{"model": "rotation predictor", "dataset": "regions of photos with short descriptions (Visual Genome)", "train_examples": 203450, "image_size": 32, "crop_scale_min": 1, "horizontal_flip": true, "translate": 0.06, "rotation_deg": 10, "arch": "mobilenet_v2", "norm": "batchnorm", "activation": "relu", "depths": [4, 7, 7], "kernel_size": 3, "stem": "deep", "expansion": 4, "widths": [40, 80, 160], "init": "orthogonal", "residual_init": "zero_last", "optimizer": "soap", "beta2": 0.999, "lr": 0.0016, "beta1": 0.9, "shampoo_beta": 0.999, "eps": 1e-08, "precondition_frequency": 32, "max_precond_dim": 512, "merge_dims": false, "one_sided": false, "adamw_lr_other_params": 0.0013, "grad_clip": 1.0, "steps": 8600, "batch_size": 256, "epochs": 10.8, "lr_schedule": "wsd", "decay_fraction": 0.3, "final_lr_fraction": 0.1, "warmup_steps": 860, "weight_decay": 0.5, "adamw_weight_decay_other_params": 0.01}
Rows from block 14, named by matrix and row number. Rows with one number belong to one channel. Each number is 128 + 32 x the weight over its row's rms, rounded and kept within 0 to 255. All counts start at 0. After the name is the row's rms in percent of the matrix's.
# convs0: expand pointwise conv (model.blocks.14.convs.0.weight, 640x160x1x1), inputs 0-79
# convs1: depthwise 3x3 conv (model.blocks.14.convs.1.weight, 640x1x3x3, trained with AdamW), a 3x3 kernel
# convs2: project pointwise conv (model.blocks.14.convs.2.weight, 160x640x1x1, transposed), outputs 0-79
convs0.194 089 [ 94 177 128 141 120 113 116 120  97  72 135 155 172 173 126 163 159 180 131  49 186 187 176 122 136 145 135  60 136 141  92 157 107 137 145 101 114 168 107 154 184 196 134 153 102 180 152 118  92 174 139 134 176  95 116 105 100 123 176  91 111 117  99  94 121 125  90  91 137 103  99 103 141 108  60 184 114 158  99  82]
convs0.195 102 [193 112 128  57  88 116 140 144 101 162 153 128 131 173 138 114 133 128 136 112 111 149  97 130  85 159 113 171 109 166 204 127 137 116 122 177 174 115 119 141  94 119  76 215 121 140 117 127 140 142 110 138 113 136 122 128 108 114 137 144 130  96 148 158 130  70 160 162  76 135 197 112  92 113 155 163 102 110 100 130]
convs0.196 093 [ 98 122 169 112 140 136 164 135 146 135  81 136 101 144  81 119 112 137 162 194 124 156 161  49 108 105 186 164 162 177 131 143  84  73 134 108  98 140  93 113 141 135  95  89 123 124 164 164 156 103 114 122 116 105  96 130 165 105 122 157 125  88 143  72 133 127 157 162 157 131 152 147 123 212  88 108 106  74 140 146]
convs0.197 093 [ 92 123 121 110 200 152 111 144 182 156 151 160  97  90 133 155 125 161 177  80 154 219 152 179 129 131 134 100  73 107 152 176 148  85 101 145 112 182  67 121 184 125 156 105 149 150 100 133 152 134 144 152 102 113 144 150 161  86 119 119 111 144 178 130 133 167 124 137 128 152 170 134  62 163 139 139  54 185 141 139]
convs0.198 091 [133 152 161 181 118 107 196 137 149 170  94  88 117 140  68  89  63 105 148 134 124  75 124 147  80 116 135 121 165 139 191 137 118 160 123 119  99 126 111 138 171 102 122 133  95 105  92  64 121 128 142 141 117 153 212 110 108 102 149 118 154  81  80  92 120 139 134 106 106  84 111 152 133 180 107 129 107 127 166 164]
convs0.199 106 [129 139 152 116  97 146 204 118  96 169 150  97 141 100 108 109 173 157 154 142  89 119 107 135 154 118 140  73  94 153  70 100 112 145 137  95 110 110 149 116 158 158 209  81 121 158  91 146  77 114 128  87 103 131 101 185 101 162 103 135  72 166 146 195 184 135  63 155 109 147 113 111  84 133  98 106 140 111 113 128]
convs0.200 096 [155 166 116 208  51  89 214 130 160 114 109 111 156 128 148 169  90  87 156  95 118 138 128  62 157 115 151  63 112 111 124  91 178  92 149 162 103 113 118 158 121 118 183 132  74 122  89 171 108 147 123 123 132  99  75 106 165 115 147  68 104  81 183 135 101  73 104  73 154 126 127 131 121 156  99 140 167 112  72 127]
convs0.201 098 [ 91 174 118 157 147  83 132 155 136 134 106  95 100 147  99 165 118 123 119 134 149  58 114 202 148  79 119 115 156 116 114 126 154  61 136  71 107 108 133 140 145 168 121 118  98 184  78 144  83 104  63 139 110 135 100 114 149 126 142 167 184  81 117 137  56 114 153 113 127  89 103 115  91 136 194  99 161  68 126  82]
convs0.202 111 [150  96 117 101 159 139 121 127 107 115 120 164 172 103 138  75 170  57 170 186  99  97 132 126 181  91  79 107 153 131  83 130 106 130 115 168 110 131 132 103 166 143 132  93 150 103 107 173 133 122 156 231 122 103 172  75 141 121 104 135  96 186  99 130 136 139 104 148 169  94 193 164  67 115 104 128 103 131 105 161]
convs0.203 106 [132 148  81 166  93 122 137  99 130 103  87 138  65 115 139  93 153  60 188 119 102 174 175 112 180 119 134 169 122 114 126 127 115 141 158 151 149 114 159 146  95 108 125 176 123 136 154 176 141 105 147 115 157 183 124 124 125 190 172 119 118 132 143 130 129  88  99 106  81 107  96 123 109  77 186 165 212 117  90  96]
convs0.204 109 [148  99  57  56  58 151 138 128 211 163 162 144 129 147 110 170 105 170 154  46 179 121 102  96  88 138 134 127 157 110 164 101 143 132 100 121 146 134 101 185  94  96 155  93 139 101 112 199  78 122 183 153 132 109 159 159  80 151 124 132 103 120  86 134 109  62 125 165 139 143 134 115 101 112 121 132 146 128 130 173]
convs0.205 110 [171 121 102 131  65 133 145 167 114 126 128 246 138 123 210  82 147  98 166 117 136 132 160 154 154 110 208 148 117  84 153 110 119 116  65 129 126  98 131 155 146 140 192 112  92 119 148 144  97 158 125 188 133  98 195  95 144 107 178 127 122 105 183 122 131 187 135 109  99 147 106  93 114 135 105 132 151 191 134 168]
convs0.206 113 [128  95 121 141 188 122  98 158 115 148 146 105 115 147 131 140 176 146 127 112  91 139 188 110 169 102 132  45 139  91 171  85 130 203 115 104  91 118 158 142 169 130 133  63 157 196 138  92 157 166 191 154 159 161 144  88 175 124 112 202  59 160 119 136  77 128 149 161 130 124 135  83 120 184  92  44  51 139 111 112]
convs0.207 098 [139  95  71 150 167 136 182 133 136 107 117  53 164 116 173 117 116 131 118  79  91 141 123 168  77 173 151 141 175 147 125 114 110 172  99 118 136  90 150 175 144 143  71 102 170 115 131 146 107 135 143 148 154 118 120 184 148 136  92 135  95 139  79 139 126 133 186 126 140 132 115  77 123  68 122 145 185 103 116 171]
convs0.208 132 [150 181 146 116 139 131  44  82 167 143 170 129 156 182  77 141 157 117 136  96 155 124  52  88  72 183 160 164 167  80 127 131 173  54 144 119  85 159 140 137 103 137 154 150 120 196  87 191 215 154  92 130 110 117 148  99 161  90 135 124  94 142 139 101  98 166 121 113 133 138  64 128  85 135 114 155 117 111 141 200]
convs0.209 102 [ 50 112 106 163  74  81 102 139 207 116 117 149 134  72 141 142 200 152  95 124 140 146 124  69  86 149 162 174 112 135 105 161 115 142 161 102 110 134 138 169 105 161 159 162 115 165  57 146 142  85 131 147 170 112  93  88  99 100 130 182 135 119  92 143  85 182 140  99 130 170 149  43 140 120 125 109 120 191 160 120]
convs0.210 108 [ 54  89 127 104 156 103  86  92 122 152  89 145 119 148  80 132  96 163 117 154  93  98 167 173 139 140 152 156 144  90  99 145 148 131 158 226 104 123 152 143 133 145  74 108 100 196 168 167 150 126 125 148 118 141 180 138 162 120 145  87  82 113 143 150  98  84 155 102 109 134 122 117 152 143 170  85  85 121 133 101]
convs0.211 098 [177 149  71 193  81 109 116 100 144  54 184 145 144  82 134 143 177 152 176  92 172 139 119 185 171  74 116 130  70 133 127 142 130 101 123 136 138 134 122 136 133 108 104 143   4 113 150 115  96 186 162 105 102 101 119 147  92 120 105 137 156 112 190 104 111 102  79 100  99 138 132 119  99 117  93 116 183  98 111  90]
convs0.212 093 [144  81 158 118 150 123  90 207 140 105 100 116 153 146 177 140  92 124 162 148  70 105 149  99 103 149 112 181 136 149 135 146 196  97  81 104 115 150 118 154 137  93 121 127 166 114 135 137  80 154 139 137 140 115  89 107 134  87  79 122 130  79  78 114 110 108 123 136 141  73 141 120  81 186  89 126 173  70 113 127]
convs0.213 096 [226  79 136 142 103 170 172  66 132 120 131  82 126  90 106 136 169  81 128 138 101 146 106 123 107 113 124  47  86 101 156 143  97 116 104 119 127 119 135  95  47 104 133 141 175  88 131  75 134 104 166 142 119 114 115 159 163 153 153 113 124 105 153  97 108 124 141 148 141 151 163 133 183 132  83  68 110  94 188 129]
convs0.214 099 [126 174  98 154 135  55 134 146 191 181 129 170 109 171 140 150 198 129 128 102 118 125 134 126 130 135 116 122 173 134 143  90 108 159 157  95  59 125 146 144 112 154  92 126  91 165 151  86 136 173 130 143 146 104 134 116 133 126  87 154  87 136 151 193 129 159 207  91 136 208 175 144 133 163 112 144 175 173 126 120]
convs0.215 096 [165 204 103 182 110  82  84 149 160 123  93 116 166 129 128 146 204 147 210 129 153  73  95  97  87 107 162  79  59 132  61 126 170  95 151  64 170 118 171 126 104 197 172 133 135 145 168 152 152 152 135 108 149 160 121 153 119 148 122  71 110 119 149 112 118 140 142  95 126 143  63 103 118 107 128  77 107 107  94 197]
convs0.216 093 [ 71 157 137 120  79  48 115 171 146  90 173  99 166  90 136 103 106 186  96 100 161 161 140 123 133 103 114 138 147 128 162 121 149  82 149 117 119 158 150 162 131 107 137 181  90 106  35 109  91  73 155 135  70  98 126 163 120 113 156 110 102 102 114 144 105 109 124  57 143  98 145  98 116 143 149 131 177 111 131 119]
convs0.217 104 [112 113  70 114 111 131  60 128 129 135 122 126  92  88 122 147 101 142 106  91 126 125 155 121 110 124 222 138 109 113 141 147  97 128 118 120 120 171 147  98 145 131 173  73 160 194 153 127 141 117 156 157 153  99 127 166 174  82  52 127  66 193 166  56 106 110  95 105 131  94 170 196 122 123 151  73  99 143  95 108]
convs0.218 098 [214 120 126 130 180 101 104 122  78 169 144 144 113 157 133 107 145 130 103 138 146 126 166 196 148  98 161  83 111 117 118 188 161 112 125 113 120 132 176 125 152 112 176 135 143 156 134 106 181 146 112 193 103 136 103 103 187 176 119  91  49 131  74 105 181 195 104 143 176 128 121 181 167 173 143 100 154 180  59 130]
convs0.219 093 [ 50  92 123 144 124 129 110 114 184 131 100 113  46 150 146 150 105 112 172 113 150 175 164 129 148  77 101 154  83  57 133 168  81  64 128 145 146 117 137 154 131 145 129 150 136 180 117 123 121 145 117 109  98 146 175  94 153 102 137 120 120 172 103 144 175 183 123 137 161  89 112  83  95 151 137 162  55 105 173 128]
convs0.220 108 [141 130 147 137 170  96 128 142 138 137  99 147 104 128 140 162 147 136 127  97 141 173 120 126 147 112 122  97 133  95 137 150 131 131  66  77 109 103 148 146 129 110 153 153 162 184 104 139 156 103 165 156  92 118 110  97  60 112 125 177  76 123  85 114 112 174  69 132 177 153 189 138 205 136 147 159 137 146 165 150]
convs0.221 106 [ 91 114 135 238 112 164 137 133 124 112 110 169 163 134 160 165 110 133 149 186  65 140 130 100 141 100 147  64 136 115 121  75 118 115 132 113 113 174  94 137  54 116 125 159 130 114 153 153 156 164 186 124 129 118 152 130 146  92 109 196 113 155 158 183 114 126 206 140 107 112 129 100 150 170 158 110  91  82 160 104]
convs0.222 104 [153 138  94  68 117  31 169 125 160 120 108 179 103 114 141  68 146 173 164  96 154 126  86 133 162 169 139 145 120 133 130 128 112 127 104  90 114 135 100 184 160 170 153 152  57 105 115 135 103 165 120 155 129 110 160 121 171  88 116 154 145 171 133  95 215  94 150 102 104 176 138 105 125 127 123  76 150 110 133 135]
convs0.223 098 [115 167  94 115 200 147 157  65 135 135 152  71 138 125 135  75 109 121 148 122 120 162 172 114  74  92 171 115  98 107  84 136 131 143 119 121 140 113 131  73 115 122 145 112 138 121 147 122 187 129 124 172  95  65  90 155 122 144 116  86 121 154 170 183 139  91 192  20 149  99 103 198 152 115  97 125 169  64  85 138]
convs0.224 104 [157  77 105 145 131 163 128 110 151 134 107 114 145 204  59 147 159  95  94 140 170 158 140  96 115  93 135 123 181  72 112 177 129 174 135 173 143 101 131 115 109 119 130 140 134 151  46 135  62  94 153 101 137 135 149 130 128 121  99 124 114 171 153 135 173 126 132 128 151  97 134 166 100 124 106 108  90 119  87 121]
convs0.225 089 [108 129 123 134 115 112 153 102 109 201 133 173 111  87 145 158  88 108 104 150  65  93 113 157 108 127 124 195 127 131 108 116 150 120 128  69 133  37 151 120 189  77 152 123 180 126 162  98 163 100  97 156 132 164 145  72 113 132 144  86 105 124  58 118 115 154 138 118 179 160 111 165  77 129 177 112 124 213 140 183]
convs0.226 077 [125 118  79 119 150 111 133 164 159 156 155  97 114  95 120 170 112 136 135  64 140  96 132 120  89 114 143  64 200 169 136 140 181  76 166 129 147 151 161 109 131 109 126 111  94  84 121 132  90 172 150  71  69 104  97 186 105 128  34  84 136 149 132 107 123 150 150 114 107 124 116  77 132 154 113 107  88  73 122 109]
convs0.227 114 [125 164 147 169 141  89 157 164 151 126  59 158 223 132 122 132  90 182 170 170 108 158 126 168 124 114  91 177  69 128 127 114  97 113 166 155 144 140 127 186 121 137 123 133 111 166 139  79 106 136 165 138 136 132 128 107  44  81 120 113  88 116  97  78 114 107 113 162  90 167 179 114 163  94 151  95 115 126 115 157]
convs0.228 099 [133  60 124 160 116 100 162  71 177 141 133 179  96 102 135 129 126 145 161 162 172 149  87 139  91 137 120 160 111 133 124 119 159 122 171 137 139 131 162 104 195 183 150  59 171  60 148 123 129 137 110 100 136 140 159  99 157 142 161 149 183 162  95 129 171 206 144 149 202 200 168 160 114 142 107 127 131 181 102 131]
convs0.229 090 [103  95 156 153 109 135 121 110 146 109 175 128 128 105 102  99 103 159 179 149 150 203 107  84 173 166 118  51 116 170 155 134 120 176 113  77 102 106 148 113 118 115 141  79 111  64 126 155 142 106 141  89  96 160 126 146 144  72  86 129 136 154 101 142  88 135 161 108 142 131 146 101 205 110 121  83  84 109  72 120]
convs0.230 095 [112 156 148  71 174  80 115 102 103 136  92 128 131 109 137 150 113 149 121 133  44 180 126 156 103 149 132 100  84 161 161 100 119 170 126 165 126 146  89  74 195 124 160  76 194 133  79 126 109 127 155 137 171 136 202  71 164 132 141 131 101 171  90 165 146 136 135 162 166 139 156 134 100 167 117 104 111 172 146  94]
convs0.231 087 [135 113 161 100 139  89 134 127 113 201  70 149 149 114  91 132 156 157  74 188 118  92 132 157 159 134 127 141  59  98 116 118 129 206 151 158 142 136 187 133 144 178 128  98 149 115  97  45 148 123 155 141 143 178  79 154 123 127 124 131 142 150 124 139 153 135  82 195 106 103 143  95  78 137 138 117 136 108 105 132]
convs1.194 078 [134 138  99  95  95  97  85 181 107]
convs1.195 098 [119 147  81  78 135 102 171 104 158]
convs1.196 107 [145 174 144 103 101 136  70  95 153]
convs1.197 087 [163 150 161 108  71  85 120 109 106]
convs1.198 110 [ 95 137 168  70 119 138  79 108 139]
convs1.199 112 [ 83 157  85 130 134 109 152  68 128]
convs1.200 105 [161  97  64 115 128  78 113 142 129]
convs1.201 094 [160 152 161 120 110 101  91  98  72]
convs1.202 110 [205 138 142 156 114 139 171 137 122]
convs1.203 097 [ 86 115 160 111 101 120 152 134  60]
convs1.204 097 [183 113  90  80 138 159 149 136 105]
convs1.205 099 [130  92 139 121  82 192 132  91 118]
convs1.206 112 [ 70 141 122 127 136 100 162  69 113]
convs1.207 132 [ 66  65 141 123 123 141 156 137 138]
convs1.208 092 [163 153 111  77 106 152 103  86  96]
convs1.209 100 [ 60 177  99 145 106 113 133 122 112]
convs1.210 100 [123 131 165 152 125 156 192 175 139]
convs1.211 096 [111 106 148 100  90 190 103 105 157]
convs1.212 094 [107 144 158  90 115 141  54 109 128]
convs1.213 108 [126 157  64 153 108 154  85 101 129]
convs1.214 106 [110 123 152  58 135 149  87 122 162]
convs1.215 099 [137 149 135 168 130  87 111  84  72]
convs1.216 077 [142  91 129 117  80 127 134 189  90]
convs1.217 095 [164 115  89 100  98 137  98 121 187]
convs1.218 094 [119 109 118 118  96 109 199 125  82]
convs1.219 105 [156  82 123 172  89 148 149  87 145]
convs1.220 086 [100  90  96 164  88 116 180 125 114]
convs1.221 102 [ 83 138 144 143 111 116 174  95  73]
convs1.222 102 [126 115 206 115 109 176 119 119 129]
convs1.223 080 [136 104 156 113  85  72 159 105  95]
convs1.224 100 [ 86 127 142 191  98 132 119  86 151]
convs1.225 099 [114 119 128 174 123  52  97 131 131]
convs1.226 119 [ 82  67  75 113 126 123 135 133 111]
convs1.227 093 [114 106 182 107  89 159 111 104 171]
convs1.228 101 [105  67 157 165  78 126 143 124 134]
convs1.229 106 [150 167 146 116 134 119  78  87  79]
convs1.230 091 [126  87 159 151  86  95 167  97 102]
convs1.231 099 [121 117 136 164  70  92 150  93  91]
convs2.194 082 [130 148 125 122 157 129 143  72 168 110 146 122 132 150 142  90 102 148 129 101  49 130 112 159 150 118  39 134 181 152  53 134 108 152 146  59 128 119 138 158 145 118 120  76 130 132 132  89 176 168 148  92  95 137 172 102 147 142 132  77 159  87 121  81 117 159 161 200 115 144  72 170 130 141 180 140  86  97 105 149]
convs2.195 103 [ 99 135 151 161 122 137 120 206 120 164  95 132 127 101  85  99  63 157 166 106 162 131 150  81 152 152 142 139 170 100  89 135  87 147 129 148 176 145 116  92  67 120 133  95 122 127 180 129 129 168  58 140 123 107 115 124 127 142 124 115 169 112  72 175 107 163 173 140 170 123 120 107 156 193 121 127 132 207 158 134]
convs2.196 103 [ 63 127 123  69 169 125 137 208 145 165  90 141 118 134  65 108 137 158 141  90 143 158 147 125 139 185 140  97  96 137 160  97 153  68 123 116 121 172  63 119  69  78 141 179 128  78 172 122 140 154 130 130  76 122 171 167 170 124 128 106 157 176  84 179  84  95  12 126 145  77 142 136 157 122 149 162  71 129  98 124]
convs2.197 093 [118 120 165 144  97 129 116 122 113  84 126 130 158 140 104 142  95 130 109 160 112 112 145 132 111  81 126 151 163 154 118  87 124 143 110  97 114 175  93  96 132  85 134 153 140 145  91 127 131 170 101 154  94 135 158 144  83 149 123  83 149 136 175 169 146 125  57 133 103 187 108 152 105 159  89 102 129 121 176 103]
convs2.198 093 [150 166  62 124 183 130 176 120 115 153 109 134 118  88 128 153 117 192 100 117  87 132 119  91 168 135 125  89 100 119 147 192  85 157 155 154 118  81 113 147 115  89 167 105 172  95 147 115  92 133 120 120  82 137 157 153 113 168 121 162 124 107 114 121  71  93  79 130 114 134 152 149 122 105 111 149 115 106  88 139]
convs2.199 099 [106 134  92 129 181  86 118 120 108 137 164 118  81 140 155 131 115 176  97  78  90 104 138 151  98 120 170 169 166 105 108 143 165 125 190  66 150  99 149 140 106 137 111  95 145 132 161 191 153 193 152  96 124 132 114 151  93  89 104 177  69  86  92  97 111  94 145 196  85 108  95 126 107 122 172 139  81 186 143 147]
convs2.200 100 [ 85 157  93 137 117 146  91 153 115 124 139 155 110 130 127 162 154 174 109  82 142 155  99 112 130 137 114 109 118 159  87 164  93 136 141 138 175  90 100 136  94 156 132  82  73 120 122  85 152 182 104 109 160  67 149 170  62  85 100 161 120  93  95 147 170  81 133 100 108 118 156 151 209 159  89 114 128 147 137 138]
convs2.201 110 [ 85 114 142  53 128 115 105 139 115 168 136 124 122 128 133 133 152  68 134 179 176 132 143 113  43 170 116 141  89 154 146 145 165 160 133 161 128 174 141 105 160 115 126  77  73 162 137 184 125 149 129 122 111 132 120  96 127 111 100 147 139 196 126 169 116 116 135 131  92  44 113 134  82 110  89  87 198 126  84  90]
convs2.202 101 [ 47 143 159 125 208 155 153  72 133 116 117 148 144 140 164 144 136  91 104 143 131 133  89 136 106 113  90 124 125 148 156 157  93 150 103  94  98 174 137  17  94 103 182 115 133 116 160 139 139 138 111 140 128  57 138 142 113  87 167 114  67  90 105 132  91 160 160 106 116 117 167 130 187 119 150 180 111 124  61 101]
convs2.203 100 [ 86 129  90  61 151 153 124  25 112 109 155 180 118 176 156  86 109 138 165  59 135 112 129  89 172 118 138 102 156 123 108 141 139 146 123 147 144  42 117  49 112  91  96 155 118  79 140 133  92 139  99 112 108 113 191 167 125 140  86 105 112 138 103 129 109  79 133 113 201 135  97 137 120 165 118 128 187 143 106 126]
convs2.204 122 [165 140 122 115 131 234 113  75 143 150 135 179 190 161 161  97 111 106 161 119 134 106 159 186  54 130 162 133 144 170  84 135 141 162 157 181 123 140 161 101  94  84 114 116 148 140 177 149 126 151  77 142 144  24 149 103 116 148 183 118 113 140  77 113  92 115 116  53 188 110 135 168 106 116 130 112 131 125 144 114]
convs2.205 106 [199 130 146 183 153 122 123  97  88  87  81 106 149 163 125 157 104  84 165 152  79 166 123 146 139 142 133  78 109 142 100 154  94 154 120  55 138 119 150 205  94 156 195  94  73 168 160 216 143  92  81 138 170 133 157 138 124 122 137  90 119 159 145 120 138  86 122 127  71 126 137 125 139 100 139 122 157 138 120 132]
convs2.206 110 [159 116 140 125  88 114 133 146 113 109 174  90 156 109 129 175 129 135 114 150 193 177 103 129 127 122 171 104 172 204 119 120 114 119 164  58 111 140  97 133 103 124 156 119 124 137 106 178 133  67 153  84 158 182  96  91 137 113 132 129 141 176 112 140  80 130 123 162 109  77 138 121 132 155 101 132 135 119 104 128]
convs2.207 109 [118 133 134  74 100 150 123 129 185  98 127 127 198 163 136 110 162 175 171 176 136 158 159 117 173 140  66 162  72 150 101 109  75 116 136 128 138 188 172 145 180 126  42  64 113  71 150 137 120 134  96 154 132 123 123 129  50  96  92 113 166 121  97 157 158 159  99 156 169 151 117 123 138 118 166 114 133  99 165 129]
convs2.208 123 [ 78 140 119  99  98 114 132 152 199 158  87  72 143 138 156 156  86 163  78  96 154 191  93 120  80 155 161  95 106 130 139 106 113 153 124 152 154 142 201 124  88 115 130 112 138 165 150  84 169 109  67 171  98 102 146  62 117 146  88 133  98 113 128 100 154 180 166 139 141 108 173 135 141 120 110  63  90  85 139 137]
convs2.209 109 [ 26  89  83 203 124 120  94 160 132 131  99 133 152 128  74 166 135 148 172 110  82 152 108 124 170  65 101 110 114 104 144 139 135 101 119  84  85 153 181 131 127 100 117 169 114 169 205 147 102 160 136  93 171 104 170 155 183  83 119 154 136  89 130 132 112 183 133  86 106 145 150 122 151 154  97  67 157 112  84 126]
convs2.210 107 [ 91 168 173  95 110 104  86 117 127 162 114 162 147 150 116 119 156  94 117 104  78 107  84 126 113  85  97 114 164 120 162 164 152 147 126 180 112 127 179 144 126 111 102 131 188 150 122 190 157  78 169 175 160 115 178  83  93 210 140  80 121 150 118 101 109 141 146 166  78  84 185 149 115 154 141 123 169 159 115 155]
convs2.211 099 [173 136 157 116  98 157 126 136 137 135 159 132 121 123  82 154 166  64 164 154 116 190  99 142 182  99 133  86 187 120 135 144 152 144  96  60 145  66  92 145 120 170 175  63 146 107 144 123 149 154 159 189 170 164 183 133 167 128 104  87 190 126 129 152 156 114 104 118 142 195 152 145  74 192  92  85 177 107 159 108]
convs2.212 079 [165 159  95 149  82 114 108  74 142 153 121 110  76  66 123 122 163 173 200  83 113  44 131 110 169 143 157 121 121 111 123 142 146 110 130 164 142 125  76  97 111  91  80 139 123  87 139 173 121 119  92 122  82 147  98 128 120 193 141 101  96 126 103 141 107 128 126 124 118 123 148 170 150 154 152 203 156  86  69 136]
convs2.213 094 [131 145 102 126  69  91 135 159 127 135 146 154  83 138 177 119 103 168 129  56 132 139 156  89  57 169  39 121 151 172  83 138 153 143 140 155 118 104 132 109  99 167 152 119 150 145  91 114 172 133 124 155 109 105  91 148 149 154  81 144 140 154 109  37 116 140 115 145 144 107 205 182 170 121 211 118 126 115 118 157]
convs2.214 099 [168 110 171 117  46 128 121 159 124 145 185 146 188 130 174  46 119 132 152 130 105 113 141 144 120 153 132 157 151  63 139 100  86 132 105 106 137 104 141  98 146 166 140 104 158 141 105 108  63  34 168 162 124 161 166 145 102 114 182 158  86 145 156 142 117  55 143 103 156 133 152 139 126 129 168 159 181 121 119 138]
convs2.215 097 [ 94 133  95 170 163 102 157  92  99 121  84 129  56 129 163 154 159 178 114 129 183 104 110  99  99 161 121 116 127 113 176 146 130  98 151 126 161 123 170 159 112 132 170 186 109 106 159 145 176 197 148  91  96 103 141  99 108  76 108 119 135  70 144 148  95  82  86  95 144 129 101 116 158 108 159 126 128 140 116 163]
convs2.216 084 [167 125 106 163 154  76  60 120 126 128 153 150  92 203 163 139 136 111 127 116 127 114  81 116  51 113 102 121 148  87 167 113 130 133 169 148 132 145  54 178 117 164 108 112 140 117 117  97 162 146  97 158 153 129  99 148 181 161  65 102 139 118 142  51 181 136  90 149 165  84 145 142  92 166  91 108 179  81 107 111]
convs2.217 112 [123  61 149 107 129 131 112 121 171 113 124 113 134 137 115 160  87 156 196 111 157 155 140 113 190  81 145 152 103 174  94 139 106 141 154 118 107  61 160 148 106  82 142 145 143 119 154 112 125  92 157 161 142 135  95  99  79 110 146 166 145  91 139 165  67 158 158 117 103  96  47  67 184 127 128 133 117 102 154 100]
convs2.218 097 [147 173 114 133 116 161 105 118 138 118 125 108 100  93 147 160 127 176 128 129 126 165  89  82 137  50 154 178 167 149  97 111 157 103 154 111 100 161  94  99 107 105 159  59 100 153  76 176 131  78 122 138 171 166  76  77 167 125 130 153 190 173 101 114  86 112 162 124  83  96  79 175  92  75 136 144  54  92  97 137]
convs2.219 093 [165  80 120  98 126  83 107 182  87 136 191 149 112 113  85 128 167 118 131  26 139 147 153 126 142 168 117 105 235 107 149 158  97  73  89 105 151  87 116  82  98 154 103 122 135 164 177 136 125  77  96 119  94 129 100 166 103 151  98  68 142 173 132 107 152 179 143 117 114 139 199 139 158 160  87 111 136 146 127 101]
convs2.220 106 [ 95  80 106  43 111 126 139 112 129 178 148 148 134 137  81 104 157 119 146 111 133 171 147 141 127 134 118 110 129 194 135 105 135 113 118  73  94 122 160 135 106 124 181 101 140 134 143 107 121 104 161 129 149 151  67 148 176 138 106 145 196 179 120 112  93 167 153 136 147 111  63 189  94  95 107 182 139 151 134 107]
convs2.221 115 [121  74 125 121 135 121 126 128 145 139 123 115 104 111 181 121  66 122 185 126  76  90 122  92 148  98 113 102 192 152  94 105 101 162 124 111 121  60 117 179 123 114 115 103 124 163 183 155 160  94 157 109 110  97 102  63  59 165 177 153 149  85 189 104 132 122 138 154 114  66 163 109 155 115 165 109 121  86 165  95]
convs2.222 099 [171 117 143 190 170 106 143 104 137 119  77  80  56 208 183  96  71 114 143 169  98 125 126 100  82  88 124  92 138 185 120  81 138 160  85 115 116 151 191 119 145 173 177 115 140 170  91 149 199 111 111  94  59 175 114 139 133 115 149  96 135 119 154 111 137  90 143 159  68 171 128 182 131  80  81  84 125 169 144 145]
convs2.223 091 [139 126 133 151 198 129 115 154 148 165 131 174 193  95 138 130  97 159 115 103 133  92 172 100 121 159 189 123 120 136 138 123 143  93 149 135 130 108 120 175 132  56 105 113  45  93 144 155 115  56 145  98 165 113 137 212 124 129  92 121 109 145 194 163 177 140 121 139 104 121 162 160 187  89 155 146  89 140 138 127]
convs2.224 102 [ 99  95 144 105 164 112 119 129 113 173 118 207 115  90  91 121  43 146 139  80 115 145 106 140 106 159 152  97 204  57 133 129 150 134 122 171 103 102  86  88 140 112 135 182 154 101 148 131 147 124 198  97 130 153 174 108 159 174 136 139 124 105 140  96 153 149  99 114 131 173 152 133  72  82 162  85 218 119 108 104]
convs2.225 101 [192 122 187 161 110  96 130 145 105 129 128 155 150 175 112 100 152 137 117 164  97 161 157 191 138  75  96 173 182  83 129  92 140 174  97 123 135 141 147  92 124 166  77  82 110  97 115 156 128 124 103 174 108 103  94 155 125  26 156 160 140 125 100 118 136 110 137  97 131 158 112 111 112 126  28 114 162 160 175 152]
convs2.226 057 [134 145 128  88  74  82 146 138 142 163 163 101 108  85 130  82 127 132 138  86 114 113 130  91 115  95 100 136  38 156 204  76 189 125 136 123 121 148  85 126  81  58 152 119 110 100  77  89 126 185 163 113 164  73  83 132 118 101  82 164  88 116 136 158 170 126 116  42 148 139 135  88 122 102 109 148 151 122 146 124]
convs2.227 115 [101 207 157 147 127  87 160  98  98 140 123 130 116 100  85 150  99 136 145 179 153 119 106 214 116 112 175 103 160 168 151 123  90 191  87 134 164 150 125 195 132 117 159  95  76 112 103 180 152  90  86 100 109 180  87 143 104 121 173 155 156 168 138 112 112 181 110 115 122 119 137 173 133  90 100 135 129 176 166 125]
convs2.228 105 [136  88 181  64 114  55 141 165 130 152 142 121 119 161  64 148 158  87  86 132 139 145 115 117 155 209  99 132 181 118 145  73 124 136 127 109 172 161 148 160 128 205  97 112 102 141  91 151 171  93  81 116 127 140 118 114 132 102 112 150 141 110 103  92 120 170  72  92  92  90 166 112  59  80 153 163  59 217 190 174]
convs2.229 100 [160 130 124 158 152 105 112 176 116  98  77  91 165 120 131 124 120 193  82 121 104 119 111 167 105 133 164  76 127  94 153 174  97 151 132 153 177 199 102  72 123 130 124  81 126 177 155 148 113 176 136 115  30 201 129 110  75 131 161  97  98 134  83 151  68 132 116 139 162 101 150 108 169 120 110 159  66 143 120 148]
convs2.230 095 [101 152 141 121 119 129 125 131 155 173 124 174 134 137  85 125  76 132 166  61  92 110  96 145 108  97 140 112 174 156 104 148 166 146 112  95  96 127 173 106 145 151 166 187 124 141  93 114 154  98 136 171 164 140 123 144  85 121 190 127 110 181 124 149  77 129  97 168  80  83  98 148 198  65 118 125 119 134 136 152]
convs2.231 085 [ 61 154 163 159 140 133 193 147 187 135 133 118  97 128 137  92  99  99 112 105 121 135 106 151 108 154 174  66  83 121 157 138 152 124 110 161 136  98 155  37 114 167 130 130 134 115 144 140 167 116 125 156 247 179 170 121 206 150 161  91 158 199  78 162 139 147 128 122  99  90 175 146 121  80  99 154 137 130 122 147]